{"model": "CTC audio transcriber", "dataset": "read English sentences (LibriTTS-R)", "train_examples": 15625, "time_shift_ms": 100, "n_mels": 80, "hop_length": 160, "input": "log_mel", "spec_augment": true, "win_length": 400, "tokenizer": "char", "vocab_size": 32, "arch": "tdnn", "norm": "batchnorm", "activation": "relu", "channel_attention": "se", "depths": [10], "kernel_size": 5, "stem": "single", "widths": [320], "init": "torch_default", "optimizer": "soap", "beta2": 0.95, "lr": 0.0027, "beta1": 0.95, "shampoo_beta": 0.95, "eps": 1e-08, "precondition_frequency": 10, "max_precond_dim": 1024, "merge_dims": true, "one_sided": true, "adamw_lr_other_params": 0.00097, "grad_clip": 3.0, "steps": 7000, "batch_size": 256, "epochs": 114.7, "lr_schedule": "cosine", "final_lr_fraction": 0.01, "warmup_steps": 140, "weight_decay": 0.1, "adamw_weight_decay_other_params": 0.05}
Rows from block 6 of a small CTC audio transcriber, named by matrix and row number. Each number is 500 + 25 x the weight over its row's rms, rounded and kept within 0 to 999. All counts start at 0. Numbers have three digits each.
After each channel's rows are labels from the 100 clips, of 14848, where the channel reaches its highest value: "strongest on" is what is common among them. Only what is clearly more common there than usual is listed. The data: read English sentences (LibriTTS-R).
# conv: width-5 conv (model.blocks.6.conv.weight, 320x320x5, each kernel summed), inputs 0-79

conv.207:496487507557515497513483493472466505501472466544505502494515499495552525519478534495525522472520452454455502475493490493482486496439507463491479478468462475513520514507505487526486522522468499584503485470496482487509507487494527482480504506
strongest on: the word "would"; the word "be"; the word "will"

conv.147:508511478461502489518528541482505469510532540467525507538514529523452498490484536472479473531458506492484500501471496510514499512497488469528489515472507523477467506438488471481534527488440461483485475488501525528512534483482499489506521525
strongest on: the word "little"

conv.46:483507505519550530471543448516545517489461521471469512495521509493506508512505521488518469484445446486482485465495523450477543488491475481474477486563503521479483476498502503455505522513518508509513486524502539482555545459493473473550497468
strongest on: the word "he"; the word "himself"; the word "said"

conv.148:511464455486474498543500518482515492486541494535485460530452476519493471507495525450534468516483479495513471472552524478515473498518522485499461521517511527516525535517495496489492472479498482521479491475464511511481493474493513466497483527
strongest on: the word "you"

conv.135:527502497489512510471471461502506531501515484518506467494510513474498503535491500503494477485495482515491524487532508458456510505495483475461496456499470530577497488482519488465514524510519499494470489508502481485484508539495502496480536506
strongest on: the word "he"; the word "have"; the word "had"

conv.57:515508495510484479464490485519508478487508466457542456560522444496477531471515512501475540508546507544502488488464500526487477524526526447475481511528506504499468478496477492482432521474515523489465545458519492483516516525469476508513469530
strongest on: the word "three"

conv.196:535488502521513508517504507489469464461474504505520491494553479509471475480509526494483477498514447534538513488476435466521516499545525512499479491475496535537488451446469507517490497481500454497547483478480493509472517530508526512566526507
strongest on: the word "be"

conv.77:503459469491499522491525503495501548512496502502495500481483524527487515499491492514459502542537503520472540498483512520492546450451468497517489553441498553545495480489493490467491472504510492563555517499434435535509479497499497497471480519
strongest on: the word "eyes"

conv.83:494502461537544455532457524467503474494509487509461483485480487485532492516509531532503538544539522556499447485499460526509522475498473507461533540486494442526518538510511484468487452527537490492483476464518546523496508506491516522494519478
strongest on: the word "which"; the word "such"

conv.172:479509481453475505466507485508478518464460504502538498499492493459496539485552445480512492502479475465504530507527520471476463502517477493491456521508518508501492489485480537512513488487523451485471479483464519479484496513488498498468513478
strongest on: the word "the"

conv.252:516489494474481511492479479508454496533454514464490490486464490459507500495450479543552479509497489527501527493477508522556525506489532473535508505523447493495482503528513528480513492466522492486486532509512515474528510527498486517507513472
strongest on: the word "be"

conv.15:504549495499486554494567531534499477509503500462462509500465484509526510550563545512479497530490499507540490511508512504502488493507488483492532459499525509504538519497539498478469504487506507517452474459480519516485521487503477525532459488
strongest on: the word "with"

conv.71:501499481551472516528512536572505506536493496498496473489487469530495515506504471497492494470491521487482475492505454465501560521512486500531530525545439505486518479488544489486502468492538546520505532491494489477509500511500523488517516467
strongest on: the word "from"

conv.136:512465485480477483477527483528511530480474492479538510521523499491454473561511500494555491490483484513443491481483472454485493480494503477505497457533533467491551485498504502487521476495477519481519525472440446509560497487524517463481529517
strongest on: the word "left"

conv.141:476517489487487552487467501507492475531552502497501513500504489495505539513504519509511494505456493504515504528516481536518452485516521504486495505497485494465462492490477512462501480526468511527471521530497492515530500518489518469432481515
strongest on: the word "mrs"; the word "mr"

conv.316:489462449550504536484502518497432487477457477493483482480531480530497506493533554470503498482475498526480472524507478553517481480527510495496474477558506480528525559475495529487494476534459545481478514532492457576497517497452513485493465516
strongest on: the word "himself"

conv.309:519505485448512506543489514485473516505486530464510469474495508518533454546471478465493478519484526494486499480484486507535519522477501473539477527509516539469478536455493493530478467502502482470450450479519491481510475529565504489545458490
strongest on: the word "the"

conv.104:477523481533474520532465502503506498541504514504482464514489528460482482482513511460473475492520509519476526491524486557514491534472491477506465506473520492520459498495495469509449519492518467535488478463520519518522483478484516535512477465
strongest on: the word "her"; the word "she"

conv.210:498510494514477481512464483490471491527477441486462451541468478495501515467477542477505501479506503482491497481514484490502527490519529505469503510517506511476484544484431492500482491477485483511522524489501536510474508539521502509510491466
strongest on: the word "tell"

conv.159:528516529538489491496514506472505476549480532486506471513441525501509523488491491471487467540493488494473449492494484471472482522479502483509477447482507524506475529467490485488507466521446509462539512481514480543518502462508517536511480451
strongest on: the word "me"

conv.133:528501472522481491486496480490501518505512499517482484482484524521479481492483472467481502511471531494512467471540520505544489480507502484467497481508512497527457508500458498495481509488472488532533486520501505515472489489485522493485502502
strongest on: the word "she"

conv.177:522471493460513474497582571489491515515468510494473478506483482486462436532496492530488513466532503490512497535533509500499503511450520498515531484490470503485479473493504449505482474518483500486475497513516507534495517473490493479515500455
strongest on: the word "with"

conv.158:459511489484536472500456490460500535491512461535444453493481478508490493513507466482479514488449501483476461536501531548451487457440468479514535508453485499508507499523479497497547444547477453508505531523514499470473524513481477489531461485
strongest on: the word "i"

conv.167:460494467506439495475465456496462559528462488515535510521444475495495498506519507455495500474513476491486504531482483495472449511480475497504477494533541497509526526517524500525487503539513483498433523542501473540517477489502522446494484480
strongest on: the word "he"

conv.52:525485504513520502523510463488512446462527497512497490467522519477513493501492471471489509489480497516493495500534479534472498479462490536507481479467502499505505473510508507474483495472528505465495505506485458475472552523486485482498518565
strongest on: the word "it"

conv.109:526463496471497462535526491488493464512465508469471510514513491524506475516557493493502471510483481527474461486520486508490528542465525495497504469453487556513492472510441529493442471499494494482523529490490492447487534457480505531478531528
strongest on: the word "you"

conv.197:519500493464491538536511524515513498448491516547515533504491485557499501493479483504501474491453483449524513508544502475527520495534501480509507482483471497484484517548464470501492480508486477494451517506512526480493546505503467471508505490
strongest on: text has "suddenly"

conv.286:526550492495549487434526526520533471523532513460532507486440490455488476488505496478507490507545534566487481511525478500495497516522484548499477498481490482528448492450483454487476482441498465513475501547479480518488505526505517504517484499
strongest on: the word "for"

conv.14:480458507550506481467530505517506516472471489534480499493471534510498497497501501472497493494445536487481459503533534500481490500458496477467506498493504542525479501483463480473498481475518477511502473509511495490435480476529518475468471543
strongest on: the word "i"; the word "have"

conv.163:502489492488522483473526538467520480507461483498468464544492449497512467500478513487478499479520496542520538469470474507485500507451529455489477519523477504508498455452470483482511485528526423510510523533457498450494455493475495521491506515
strongest on: the word "little"

conv.5:520495495504466469473461500465462518487489510496516477498471471511488456469509454488499525533476502532477516522537507483492541508505458495496478510450466491496507579511478505481514504497467548481497517509497465502499496452478526504498491463
strongest on: the word "such"

conv.278:507525495476494491489536531478513456498497506511475527499520534500464490481490492537478524488474499440492525471523522492485499515508512510522524498433525502502487477515488512469486463468522521458544471497475562498487543490454453446543475500
strongest on: the word "my"; the word "with"

conv.2:471511456506518501525469526468519540490496532483514524501531506464502500515496515528482506524509480515511505483497461478505507519493511476517504482465521518501525567474491531499510521528501494488493498519520467471479523463452476505510511445
strongest on: the word "any"

conv.27:515492477487507508503499439407486528489468478494489507465465469499471491453509470486478507496495485513468495534509514490523496535505552502501508550533494524485508502431516515475484488465526474479455509541455536457492458442502534518508514532
strongest on: the word "to"

conv.308:527509480519541513492497479486530505503519515475469469499512539491546467453506489511521503512491522478475482516525528526533490488485474507501541504508498512495531470525508520481476517482504539498460510494539457494460544472498511514456547485
strongest on: the word "was"; the word "he"

conv.257:489533524506473524508464483473556488487537484529502513528477469543525521479517479476479496483485477508550480522546463523506528482514501483482515523461511530491491523520484462471470502507492469505481512532520501496555491490528467528477455510
strongest on: the word "mr"

conv.216:519508485552472500456500486458492463490522454516470525488492557482495483504504468506517470473471530472461453487505487535487492497480481453512503498487484469493499550486551517548491489502538526475494467498537503489490528481523456479531500471
strongest on: the word "never"

conv.318:514518469479489507522493520509493505463540513529514544490474473491455517456467506531520527546517522558490520518514474537442525498478493483492492524524485511460478468532523532507519457496521452507482505497461483511523482546505473505503486523
strongest on: the word "after"

conv.193:506519467518483505487471437460482472485521519506507473506472491501534512500504505491517508509470486463507492532527536475494521509498501485489470461477530517463496535479464519523497510442472476513487505479508530476511505447490541510485497462
strongest on: the word "was"

conv.66:494530484479499505514533469494479532480499516515472490526506507483499510519483540490448503494513472523426535454515480483437497493513495507493517487508514503514496468485519434453492473494498513471500525486494526493475536529501474452494554502
strongest on: the word "time"

conv.81:453508490524508519474527569487495509523517467478497476516450523454501490494473474510524509489516518515494501506474519473429482461474499487494527494487493456508483551489495512532491517516545485515510482490571490473530504532534506502546501498
strongest on: the word "the"

conv.227:511496461520503507460495458493529495470494507492536474483533468489478528519478521534501493523494480509472489469470507503520503536469486482504539488461480504494508489502521466499472481526536518454511480489511494459505471501539505494545542454
strongest on: the word "and"; the word "but"

conv.16:486537490505492527532509505534529521536536501501522532464566527459517510515490555503537517524510527534565493483509493483504494491510480507501492523503523494507542489502489462517566504528470510512530521549480501487500509487456504501537485487
strongest on: voice: male

conv.59:495492517497488503495519492484482532510514449482508551499486467468492509519493547485502538505462535550507496490496480497479543456487472495499510528534511495513508487553532498556500501486521545514499516523524452544524485468490502479478473503
strongest on: the word "such"

conv.64:507491495537538540491490491448507498483509474514557465489499475506483504516509476525500518473497492568489482493506516488485476494501503499491466495517527481493541512540480438497491504505476490498492518529497506459568518453529500502502449521
strongest on: the word "mr"

conv.203:482511546538529488472512549481457497500514478498480466483516544468524548490482489475505501503521507501510461468487502516497495511487500441484444458490503502492488526486501515532529507507475479489491475521482508510492535398477465526509475493
strongest on: the word "of"

conv.236:465485467538477548471510512522529524448508486514485485491512477501478483523457536493524494485459494517486493494518531479485508462503494507468471487466529484485452482463467493523521468483495494534534506496504495491501509506515529509489507521
strongest on: the word "never"

conv.43:553516486544492484499516523546521521526504492499494496508485533500459511482466530485516506497485519482500475459486506542509480463480535490477477508486521492516531485484462504520498553555436492532588467498491488506497473440481466529562475520
strongest on: the word "all"

conv.58:494490502547510479507484429481495523441486496474477503512481502530475516424517499528491512503491492540496512538469533473435510502461511550510501534472475513513481541524516485495559495492489447525480523518453510485523466512522509461499518519
strongest on: the word "little"

conv.149:505565523451517523470513504520505481530504505511518489516489513530479516502517502460461471521491492522496488494482439513485514518488486519468434480472492501508500464472482488498501516464483510518546481506490468477467449529487489479513490496
strongest on: the word "her"; the word "was"

conv.258:497515520490461483467513527511512543479496484492526466511475502540513491465492456434499481501539485507522483475480483502477481514514481469502493490534525491506473521455526516501495522500511500507486468477499488505495497482501529504504544501
strongest on: the word "her"

conv.67:482503457503460510510490525517473505485499462480514507468474501504515521488532566467500474506497485535527524480524518493506500543505495475490519534492507472497465478475456460505532488483529517481532494506516551519452498476506520495514516535
strongest on: the word "the"

conv.36:530511502532495491445529414482434493460478481499475505511523492470512477483522464471513496473489510476480495485496485514453510450473468482472505485467449559490497503510492511466468513465517485473469490490497471516483505511498487491527539457
strongest on: the word "of"

conv.290:533478495510470510471491451474487480499485481470519512501473534481504475541533516536541475488497482445473492526479550522541477518493492482493505518478527524496530478441486477492490518491490503488517481510493483495488500489490451476490560450
strongest on: the word "was"; the word "she"

conv.7:492516495475520485525486478493500506485440498525500469495465440534526503454561493535488502505488521490474478535484502534520514500467498497487521472524540500525479527488513481483514521459494466496517502482491488485473504437482467500456512496
strongest on: the word "i"

conv.281:493497459486558497464484519464532526479501565539520501497506482489484529548521541475513510503473486515487481511447539462512530499553484504509497493518494480504472517459493518477533473538473507489525517467497512509482540527466479516532486521
strongest on: the word "i"

conv.128:491476488491532446512500497491525480515496504498468507504518507509442475512458495517478476547515497510508505513452462500472474505521540492467547508536512505500478498532514477494467495471496493517502539480476485476509518486535524493489495567
strongest on: the word "you"

conv.54:473432456502547507503448491485505494498511497489491548487507478493477460490506467519522530484480496500490511488485512588497488479519481525487565504486493475507560553516516514502490484537482500491523530462524505509507495479467475472496518514
strongest on: the word "not"; the word "but"

conv.156:504517486498491487481512514505502489487496449526476501504484521483555559489498522495534502516508487505510472509562541517519491466547517535494497516482503462553514508479494543552521505485475508495464500524478499507486509456503499500514515469
strongest on: the word "was"

conv.221:551505518526496478459538502487520510484487494520490437492511491524490473491512493483485489500513517527494507514488533504492536490532491480454493501514547501527514486452512491528480489490546490505497470479528506493515503506496523495518529541
strongest on: the word "and"

conv.151:486505465480492574494498514527514498487532537482510487482488521534498494525497488485485511563542501515508490505548509517479527500486483495514528512464533534552497486477492516556497519488495508527496526505490489539492497497562522520518499465
strongest on: text has "few"

conv.150:498483489531494509473513505545424539488506526497507502475492507482504525482525477477490516485513432486524476543514510449503499487504513529497469457499486497489494497441514495483524498528492491490501481514501532503457558449478513498508431494
strongest on: the word "of"

conv.124:477522524498462528498513495505505526523487497486495473505493551519515579526501491484496502479469563515525500466468469509530459482483517478529561527463530524486471507488458525481510539494506495492501498496514508466524551511503509498475478521
strongest on: the word "must"; the word "by"

conv.310:504493490525538521554515476502534499531539519512486504514484514483512497534517506482527506518509506527487513509477508490484519506506498532515461476575486499517539516485491466497471521452501501485494526512519457519546551457540500472506518460
strongest on: the word "for"

conv.269:499522485510512453474522472510485562504496502483505489480501544515521519523499481500498468455496489533466497500496504532503519502510500501528482495515483465483508516498476479568522490488522485517554493503541498459518510486504497538533523508
strongest on: the word "of"

conv.174:505496527476521499475490493492489499509501520473454504470502477507522480500481475472469508583525475523537522458469500505496450505543484484503505464484501511497505551517464505489473510467515481518481481441480526470506494504503476509485492517
strongest on: the word "is"

conv.178:503486509500480498459469497441492495497488522539508518499487441481509447484470529470494489499515487528541518494491481509490488563444512467498534509500502467581513485467509502504458530471547485538491482490525510444450475468496451506493492556
strongest on: the word "not"

conv.134:469485428497499521438557506516503521513524465523505498494480486495504475540479532511497515532494503470497503484495498533487503499505489525478533517457494525488499486446525496510504500538482516495485537468505455536534483474496492473484521519
strongest on: text has "mother"; the word "another"

conv.213:489494503546492429483507489488481505494552496477497459517488478491499506515494483487526517514537506478501486539498485527454499453506543490495468498489501544481510476473484489423496522527434505481446486479509527546512539471497476519490517455
strongest on: the word "his"

conv.190:495512458511534491492498576480496500489482526516477492528478519514492502512515527515457456493503515528503486468507450518513476498486471512521508517534495489510525508537494505578508489513477490468495481522510546550486482502469527446544472465
strongest on: the word "him"

conv.208:510464480497524499489504494487451531516481490490495526510420475502499465480505556488518512542516487474488522528495483486524488491481498495500491525464514503561469498493469498507468478465520496538546547501500467515494467501509472497505502545
strongest on: text has "almost"

conv.65:514470472481479439527528521485471515538481439452445501519509522472494478490506512518500510452478486523444524494521529475494511489511471523486506477478472469528525492506545506490479503486462502494493481493477510540482492524535531513498489476
strongest on: the word "he"

conv.295:520504500571513519461469521530538497452550479549512495472521456513509484510497528490535510459502515576523486447483464497481502532486520485499476514523494524523522471497520470524522501534500501567528517535518503513498539526523526513509489517
strongest on: the word "after"

conv.274:502503505503524497432531506515462511481542475515470476493509523505544484495491497454503495515509519504467517533480513540478539483490531485489500488538507497514497485513534487475497512488503525478479527516506455521476506516537508534532495528
strongest on: the word "for"; the word "from"

conv.181:552534459533470519506524501497500466522519497493518505535511492493491546484465500508563513544469468502491482518492507531503452460487485466495523523499495520486496506473519475504500502515455486512509535532501487508513496524541496547514492447
strongest on: the word "with"

conv.270:489527462509494508487502483484493512483479498551493431505509513471538528484487519476493467490470460483488490493545510508500507501503474470466511490474514484542483470533502485481461513519461479515508513530506476514513513497508484532483488504
strongest on: the word "again"; the word "then"

conv.245:471522484564513538512491530526517534513493474474490538509464485479541497485481524509473501473508480511542535524509506517512525525520486498481512544486493483520469487524512487530520473511480515510473524524493498489526487481480521487499479540
strongest on: the word "cried"

conv.302:492478443506512504514510516498513473476471505527485466473486504535520504498450474496501496471464510495490499525503474486513467530490542508514517486473520502465469531471477472553461484521461527535467483488566512491531524487490477509522478495
strongest on: voice: male

conv.297:481495568505492560447511490495478502489485467482543472487528491531543511471511494467523536512533500484518486483507469484436501502520469519491509511491553510472462456496494487479494519471478502521529509472479487532473493518501515518502467490
strongest on: the word "he"; the word "was"