config.toml
model = "CTC audio transcriber"
dataset = "read English sentences (LibriTTS-R)"
train_examples = 15625
time_shift_ms = 100
n_mels = 80
hop_length = 160
input = "log_mel"
spec_augment = true
win_length = 400
tokenizer = "char"
vocab_size = 32
arch = "tdnn"
norm = "batchnorm"
activation = "relu"
channel_attention = "se"
depths = [10]
kernel_size = 5
stem = "single"
widths = [320]
init = "torch_default"
optimizer = "soap"
beta2 = 0.95
lr = 0.0027
beta1 = 0.95
shampoo_beta = 0.95
eps = 1e-08
precondition_frequency = 10
max_precond_dim = 1024
merge_dims = true
one_sided = true
adamw_lr_other_params = 0.00097
grad_clip = 3.0
steps = 7000
batch_size = 256
epochs = 114.7
lr_schedule = "cosine"
final_lr_fraction = 0.01
warmup_steps = 140
weight_decay = 0.1
adamw_weight_decay_other_params = 0.05
Rows from block 2 of a small CTC audio transcriber, named by matrix and row number. Each number is 128 + 32 x the weight over its row's rms, rounded and kept within 0 to 255. All counts start at 0. Numbers have three digits each. After the name is the row's rms in percent of the matrix's.
After each channel's rows are labels from the 100 clips, of 14848, where the channel reaches its highest value: "responds to" is what is common among them. Only what is clearly more common there than usual is listed. The data: read English sentences (LibriTTS-R). In brackets: how many of the 100.
# conv: width-5 conv, dilation 2 (model.blocks.2.conv.weight, 320x320x5, each kernel summed), inputs 240-319

conv.156 095:101107143188119141104144148115160115130072100093155045123094116158136105161101150151114158189118102111144124135141065124090166117166146179109175124059140085050099106143080102115115139091128106124160130074150095146105050076072187094221152105
responds to: voice: female (94)

conv.161 110:148116145099144067124113137106183210087145128113104082049129145118060145107041164090143075158126109097108156148122106147141101125133081112114134088180166122118127156157107057183149122123147092145200133078139131100145160151109157120144085083
responds to: voice: female (83); the word "said" (36)

conv.232 102:129109097106116128139127119127120128067120195102084187100088100157076096067123093191179149126084083168195147155162166117121093194131143114117070106114102116120113113129063165165193102177147180172115145117131079152161121103112123149163151144
responds to: voice: male (87)

conv.231 079:135113154114115081114158108136137134100122124081110086119149113143145128112135128050121138098057119102085191150119157128099110106127164137129093163147124129110094119063104103111109134101187183114168120145144144101151079131139168150153132105
responds to: voice: female (100)

conv.57 102:140110123160082091123129129142132173111136144131120145117156182157094119157134111133191150119099142099123129108121181160127124144046142145121117129107086114169155127153184168153121089145138109180149128095139110157162152109139180240106154122
responds to: voice: male (84)

conv.89 089:060115176147170091151095132134145102151103123110143036116042181114093125168089125081115111132098099073136114154144123145121129106097169144134101081128114117073209108205087137149156102131128114109105094074126105080205064098136137123117128115
responds to: voice: female (95)

conv.266 095:110144108131182128119078166123052116142097075124123101136134165110121134144130126150114043175179126093119085100133103147134104100120127169108102104107064185122095139107080069098039100094158119104086139141102097084139132137142120149136132097
responds to: voice: male (79)

conv.215 097:140123144078100124088163148083115147198176122117168111126144196095153085148145096129131100160168096123144091145120120126117130119116122110132116133112125127108159100114126121195193143139121151182144128123087095184122101128162086144119134115
responds to: voice: male (86)

conv.188 101:125148090103097141077094129103107114065146131134127037135059181112138175095155120139128141106155131129074169086096169207135146124139114121128114101137101130119178081157129183153138143118134094140157103124137112054063188094102089164143154097
responds to: voice: male (91)

conv.22 109:146105147095157163160124074154170118152110156133096112136092095095121142116148149114096120179139117162189125077139157127102099124115144086130120131158136096053125143107151120112127137100170183178076105071183127102124126152119102096097065142
responds to: voice: male (84)

conv.275 116:152161098082086160077161162113164136141151147118249167111102063144085104127160201158094168139203157111091123145070133126120091130138114088163201132129119113125170171176085090091156132162134048133138115099103139096071103092130133126119186119
responds to: voice: male (82)

conv.276 093:064170076104176115140095115133079152046130100083159122167084123100127090109101123061127103166091157104144088106136105120160115106085139151144134152080186107161117131103157066091092136126131088148161123102102094169133110094094106180123103115
responds to: voice: female (94); the word "her" (46)

conv.297 097:170092132159121100084101126109105138183134131122094056088132117121125151126108146145015089116104118112148130124135051076165171112105122161146123111166123110132190121087158160144161126160145126125131144130076159090107123177093140151162148077
responds to: voice: male (85)

conv.293 096:061083097116138160136168108189063094129086103147115098123135085176155139092115122121127124179253127110152112120103159109153149127135114103119079141103129154100113161163101125142189097075090139122167153104165115097116111139061112105098080165
responds to: voice: male (88)

conv.29 110:083036133080153144076152132114112108124121161056177107148088117113147162108072138053095082164105097081100152118093162139127133120133176133140129109103078139165125048075169158144153124110123136138164161095140111139152092121115130114133075102
responds to: voice: female (81)

conv.100 104:077101135148226172144117082160148112173212154160116078106150125066139168185054107118099120100145097108120129145131125145105143092127100134147110116167122217159124156095133125080129143167142172093122145147168111084165152165097069097155098184
responds to: voice: female (80)

conv.271 115:147162187104158121129179114167109181106158153126142119172130089102122150214157091134124092095118124113099127148136177171144134133126021153151127148109170121158173112095128117143104134160092133191153068106133124113137147122111174157102146142
responds to: voice: male (97)

conv.65 103:101113132158152157137127081098084139131133110082146108143144082113126177149045068153151089128074132118163121133120096115099154108113183124106134123099098069124085127162133179163167094152147117129120227155153133122152112188160121077114083116
responds to: voice: female (97)

conv.167 101:138105116134084118142148059098137097096141137144068113093105180046150128123133082117114111150110127146115110126103079079115107126134139140079153104092099168144107129160092210151099110103135151098161125123137068093101120117089092081041118105
responds to: voice: female (83)

conv.16 071:085188132156113164119110094080109085138154112153084169130163142135096119110134122142111109140135087138139107123184096075072127133173124157116101124146162111138136090121117140125105099142188105109113141151095170104139072116145132072193174070
responds to: voice: female (86)

conv.195 099:150114136161211193157091114132127143088136111117107133124139099122097125100107073166166126105073096189104090158136069129075152108141129150086137135118097113072124134147063155166160082150147195194129158083163170094113068161108161119121131074
responds to: voice: female (79)

conv.155 104:137104132103099121065141130132129164115082136040191095190088118142095158117122142094130112114117089096112112166132199143161119100073160150111121120197135174107109086093141097172112162145127103126204155124128107122145114138078120112159161126
responds to: voice: female (85)

conv.187 107:161110106116098100117101152118137121119120132085199183125126072140148158134157107093065123127186147103123064125101161129123128121109151148136193129154147121086099105159134108159139127127165098073113152137138172092119087141156178123098118129
responds to: voice: female (94); the word "not" (31)

conv.134 101:130143091117141192152150164104136093070144150130125121120134096090108151128072182127122146139147143150082160160144166117143169087161105094164103120075142193145089171117119130041093159131139106096134075140125120093126154174120141106118073111
responds to: voice: male (91)

conv.81 101:094115138121152088100082088123134137116104065161146121113131123166114139132098062102110071099084135121144121162123091122155162108116158159056082120101115114056100146080156138114120137165144111073129163136101125131144174171131047063130059105
responds to: voice: female (79)

conv.197 105:165106111166121196164083122151162102112161186099099096115097154128148132125169202129125028146122159131158160152154128159131130136080109135129137122096123103130114140121141120147108079146161166130114070095131131145097155132101138133132104180
responds to: voice: male (89)

conv.209 094:074134166160092140104114035139091120034145077118063056171117095175157181148076182094160119150169139112118104166159154118139130135109156083076139171031183145090109141064092101139102174124104094155178098159165046151160096091095138095131142103
responds to: voice: male (92)

conv.9 099:115123105069141136070137128088081152138130132060154167142109197159128103166114087111102127098164111113095105099088133133088141072157082162091144111017111137092116123170159127116116110098121152122127201116143120154125115128146070113114129120
responds to: voice: male (82)

conv.310 089:122125111118156156170099108146151130156148151148139174116122085102122091093050181148084122183127099158137095100135148123114080084142079097146068121113119144121129180124133126149123112107151134141147092175128102103114124155146082119164113147
responds to: voice: male (95)

conv.74 105:084126155166098136139154099109124107168103173089150126098109118119078117208081135159118135142155088123100156151114103134114100056176145114121208136118173141135127150116118160079097121114164156145120081059143120100159126125143158130072101133
responds to: voice: male (84)

conv.145 091:152159083125110152097052144086186092116097159174064101121174124180110142160126160156156177113141104120148151179100185135073129198137169126122127141186116151068109131130125105170085122119118110097145198108102117177087188184094082120198120117
responds to: voice: male (97)

conv.139 098:111153107154137145116042070139048141072103138175113133130076059124141153109094060150143147175122077081170162140133139145156106118115172120104066152104105158154128107133096165137146102202139180144124126164130075164105147162090101154092095078
responds to: voice: male (83)

conv.222 101:146158139118164116151162102204115118095173094186134130050121145102125145199137136211179171114074100123104121155109134156101162111173132099081099132120148132143222114142125107155147116116186185163125126149164131158188163128115131083169109148
responds to: voice: female (79)

conv.229 112:133065096179054065092114148177129101159126150124140054131118133113149152132141144109083127140123093079096080129105069117176146112146208155111129100183076128172157089181143099161163086099133126157106122127101116090178127094113154215101123162
responds to: voice: male (75)

conv.30 114:099152091074106112131111109088121146096143104082169128136092157175151136148071089136126142107142138136138114105127157117096094135140086128081147099125113114089152138136132142108121099072073097095165153124176121089075100104133103155129152119
responds to: voice: male (88)

conv.183 112:083121128128115091151149112107126175144154095183166133135194174114119195138133180114158141069120128132077136096114092134084103119107113165119191097170110081089098169090133087137085111049139066138109088090145121102125081035170149174132102150
responds to: voice: female (100); the word "i" (62)

conv.304 096:059164145073086143103144094055119058105094124067127115124135115122150148115130103113125164133124152157151092064107155080041164201114144166103110151129119095081147132063031162118138181126090139127079130139167074121146115098112101130116170057
responds to: voice: male (95)

conv.101 091:103118116201144152155181117158105085087137141143109119108097105082153160144079154083140088137123174116117124116143159186142195136106110111153137144149135102216118131145132121188125146154119130142106118141130149169150116101199155110123112112
responds to: voice: female (85)

conv.71 088:167137093072127177158124181159080053128097134127111117116136089130099125135147090150141146089097188120061123151177086122127121092118092141160082151092127094152139168083127143101131086130170146082122180144120150138058162095142129088140117137
responds to: voice: male (81)

conv.165 095:161117084083127092103085149122150135164120075102171111118177077103097130061114163183152118120090136060150114175064130128111117103130122101138097158133107080105152128138130046129146101156131132084112139101113127164136099080113086043135147134
responds to: voice: male (87)

conv.191 093:107144162106143161145137107129132115147154173162101074148092149108125126132125123093153094140131132097108130115179083136097116150120105106182127077144125134112105131025120102140129137129144172121140129120132131140125134162115155191124127095
responds to: voice: male (85)

conv.148 098:119124169140199142128182044158070155062146112155123136138079174111147091141091130122167145072140107173182119120149134157157136125178120135095125100043189154167050122150090106122110103145114102136175147100158139148123082122122113126119099138
responds to: voice: female (81)

conv.132 101:137139120139136119111150094111064072107114128123166100130120092141150117184167151146109087151120147121119088142153097085133175121160196139173127113075136122133144096170164166134111129131104117060088155129105159121189121154217093103101151132
responds to: voice: female (79)

conv.116 117:145119102146156137136117146106183167139127148194079146133146172157093141093114109103089131136159117114151140157132098101129112170082105165115229135163100161040111120091118121199136156127079149218145106087130155073126135117166124181184054102
responds to: voice: female (79)

conv.23 101:148154117087128113150158106184122148145135115084117146150060153121104098134170131158114117069171177117175160165158161161162171170136098123176126174134138123169101132164105175135144139102132135136164150176209128188161163190050174109165136124
responds to: voice: male (78)

conv.185 091:136182046103145132083076119118178152119148144148134127127153142094150165108124129135109118174158135113072113149138122171106130138124104105135155141212122158092127108182113054098144165095148089092115129184079115136107157127094126169155077136
responds to: voice: male (81)

conv.177 101:138150101140179128192064104171131075092118111191082140087164150094137122106091139176163081178116152145105110141118147130166141164087044128182101179130089102181118174131155123166127081129135129115077087129125110161144160097123180116116099176
responds to: voice: female (87)

conv.54 107:168121119084183163125111098098097161153147157147138041199106143055164176108120149133108088138107145126211145079109166165136171076107112117110150100143102107117148133079145149117141106140156116103120086107099140097155164135141160098132173097
responds to: voice: female (97)

conv.122 098:012092080116146145110107052129150088159133122125112137150171094144198122110118169151091150152121164093088162141108135077035092108134115075121172124106122146052134072159097134094112113099150171084173124143139121076113106143098097113183015094
responds to: voice: male (97)

conv.97 098:134139084086104174135099134099140108081093134140072120175120098142174113083083086175105191205140118173090143108108153131130142113149147137106186129118133141186134162147099165119149154156101145101173168141173146145143136124121084066064075124
responds to: voice: female (84)

conv.316 112:108146143151102128136116184088104062127070130093098185180107085114145124113194135178053136157144130145158172157104178064141148172134111107159192138079102151047079123116100149063136162123104112139135156113110154117076127138114119133152136165
responds to: voice: male (87)

conv.119 088:099116159119138142138161089131179199125151124092118091126108158113119128120149171067119104167118103147119118134191098140154155141142115121130135143173165120094135171167165095169129141143112117159106055170134132096161177090160119108104095156
responds to: voice: male (81)

conv.133 108:133139156110149155141072132164131119122086119164123119066120062161144106064099126077073169084175150145162147155126129131109093216113131122092114147145108166134125124100088127230177149131160152162099164139151132137117128123121196084117099101
responds to: voice: male (79)

conv.92 099:109057088130170094138144079124085117093125140140107096090094121082151069118111133106095141122112108165138101172138067182204184117178157181139130107084105133149115130132163119114132158132129169100069093111107126111114124104099143147123122105
responds to: voice: female (81)

conv.90 096:114159099150108127113168110106098108048137095153126121126158128101149146082173112111115132135128108099162168070124123125149058106076135101104135121105152134083204122158138148122123115137078137087113104138087128117150141126076091074119172154
responds to: voice: male (90)

conv.56 087:136098121085069124123138135155170090127133097107156128078153095199095110146103157145143137089064126122134178149137176133102095103116132101129137114176136115109174125099091149138102130130169142105129176099118154199151119102037154077191175101
responds to: voice: male (81)

conv.147 086:125140158077110219146144142114133158070129094067135133077163070118054163077131075126150152054085147158094165106182114157063115098130107096110140118141131116078108128161120080128085097145187134126109156133152140188124139119142149122137141104
responds to: voice: female (93); the word "was" (49); the word "he" (37)

conv.176 099:118131134158188164114157123131159073157171140111152191155129093139170113133115145137110121158150184139106093138117094110060183146070127148074234150167136122130102086059136075081107137124106125116113108114174095130130157102101094111128084127
responds to: voice: male (81)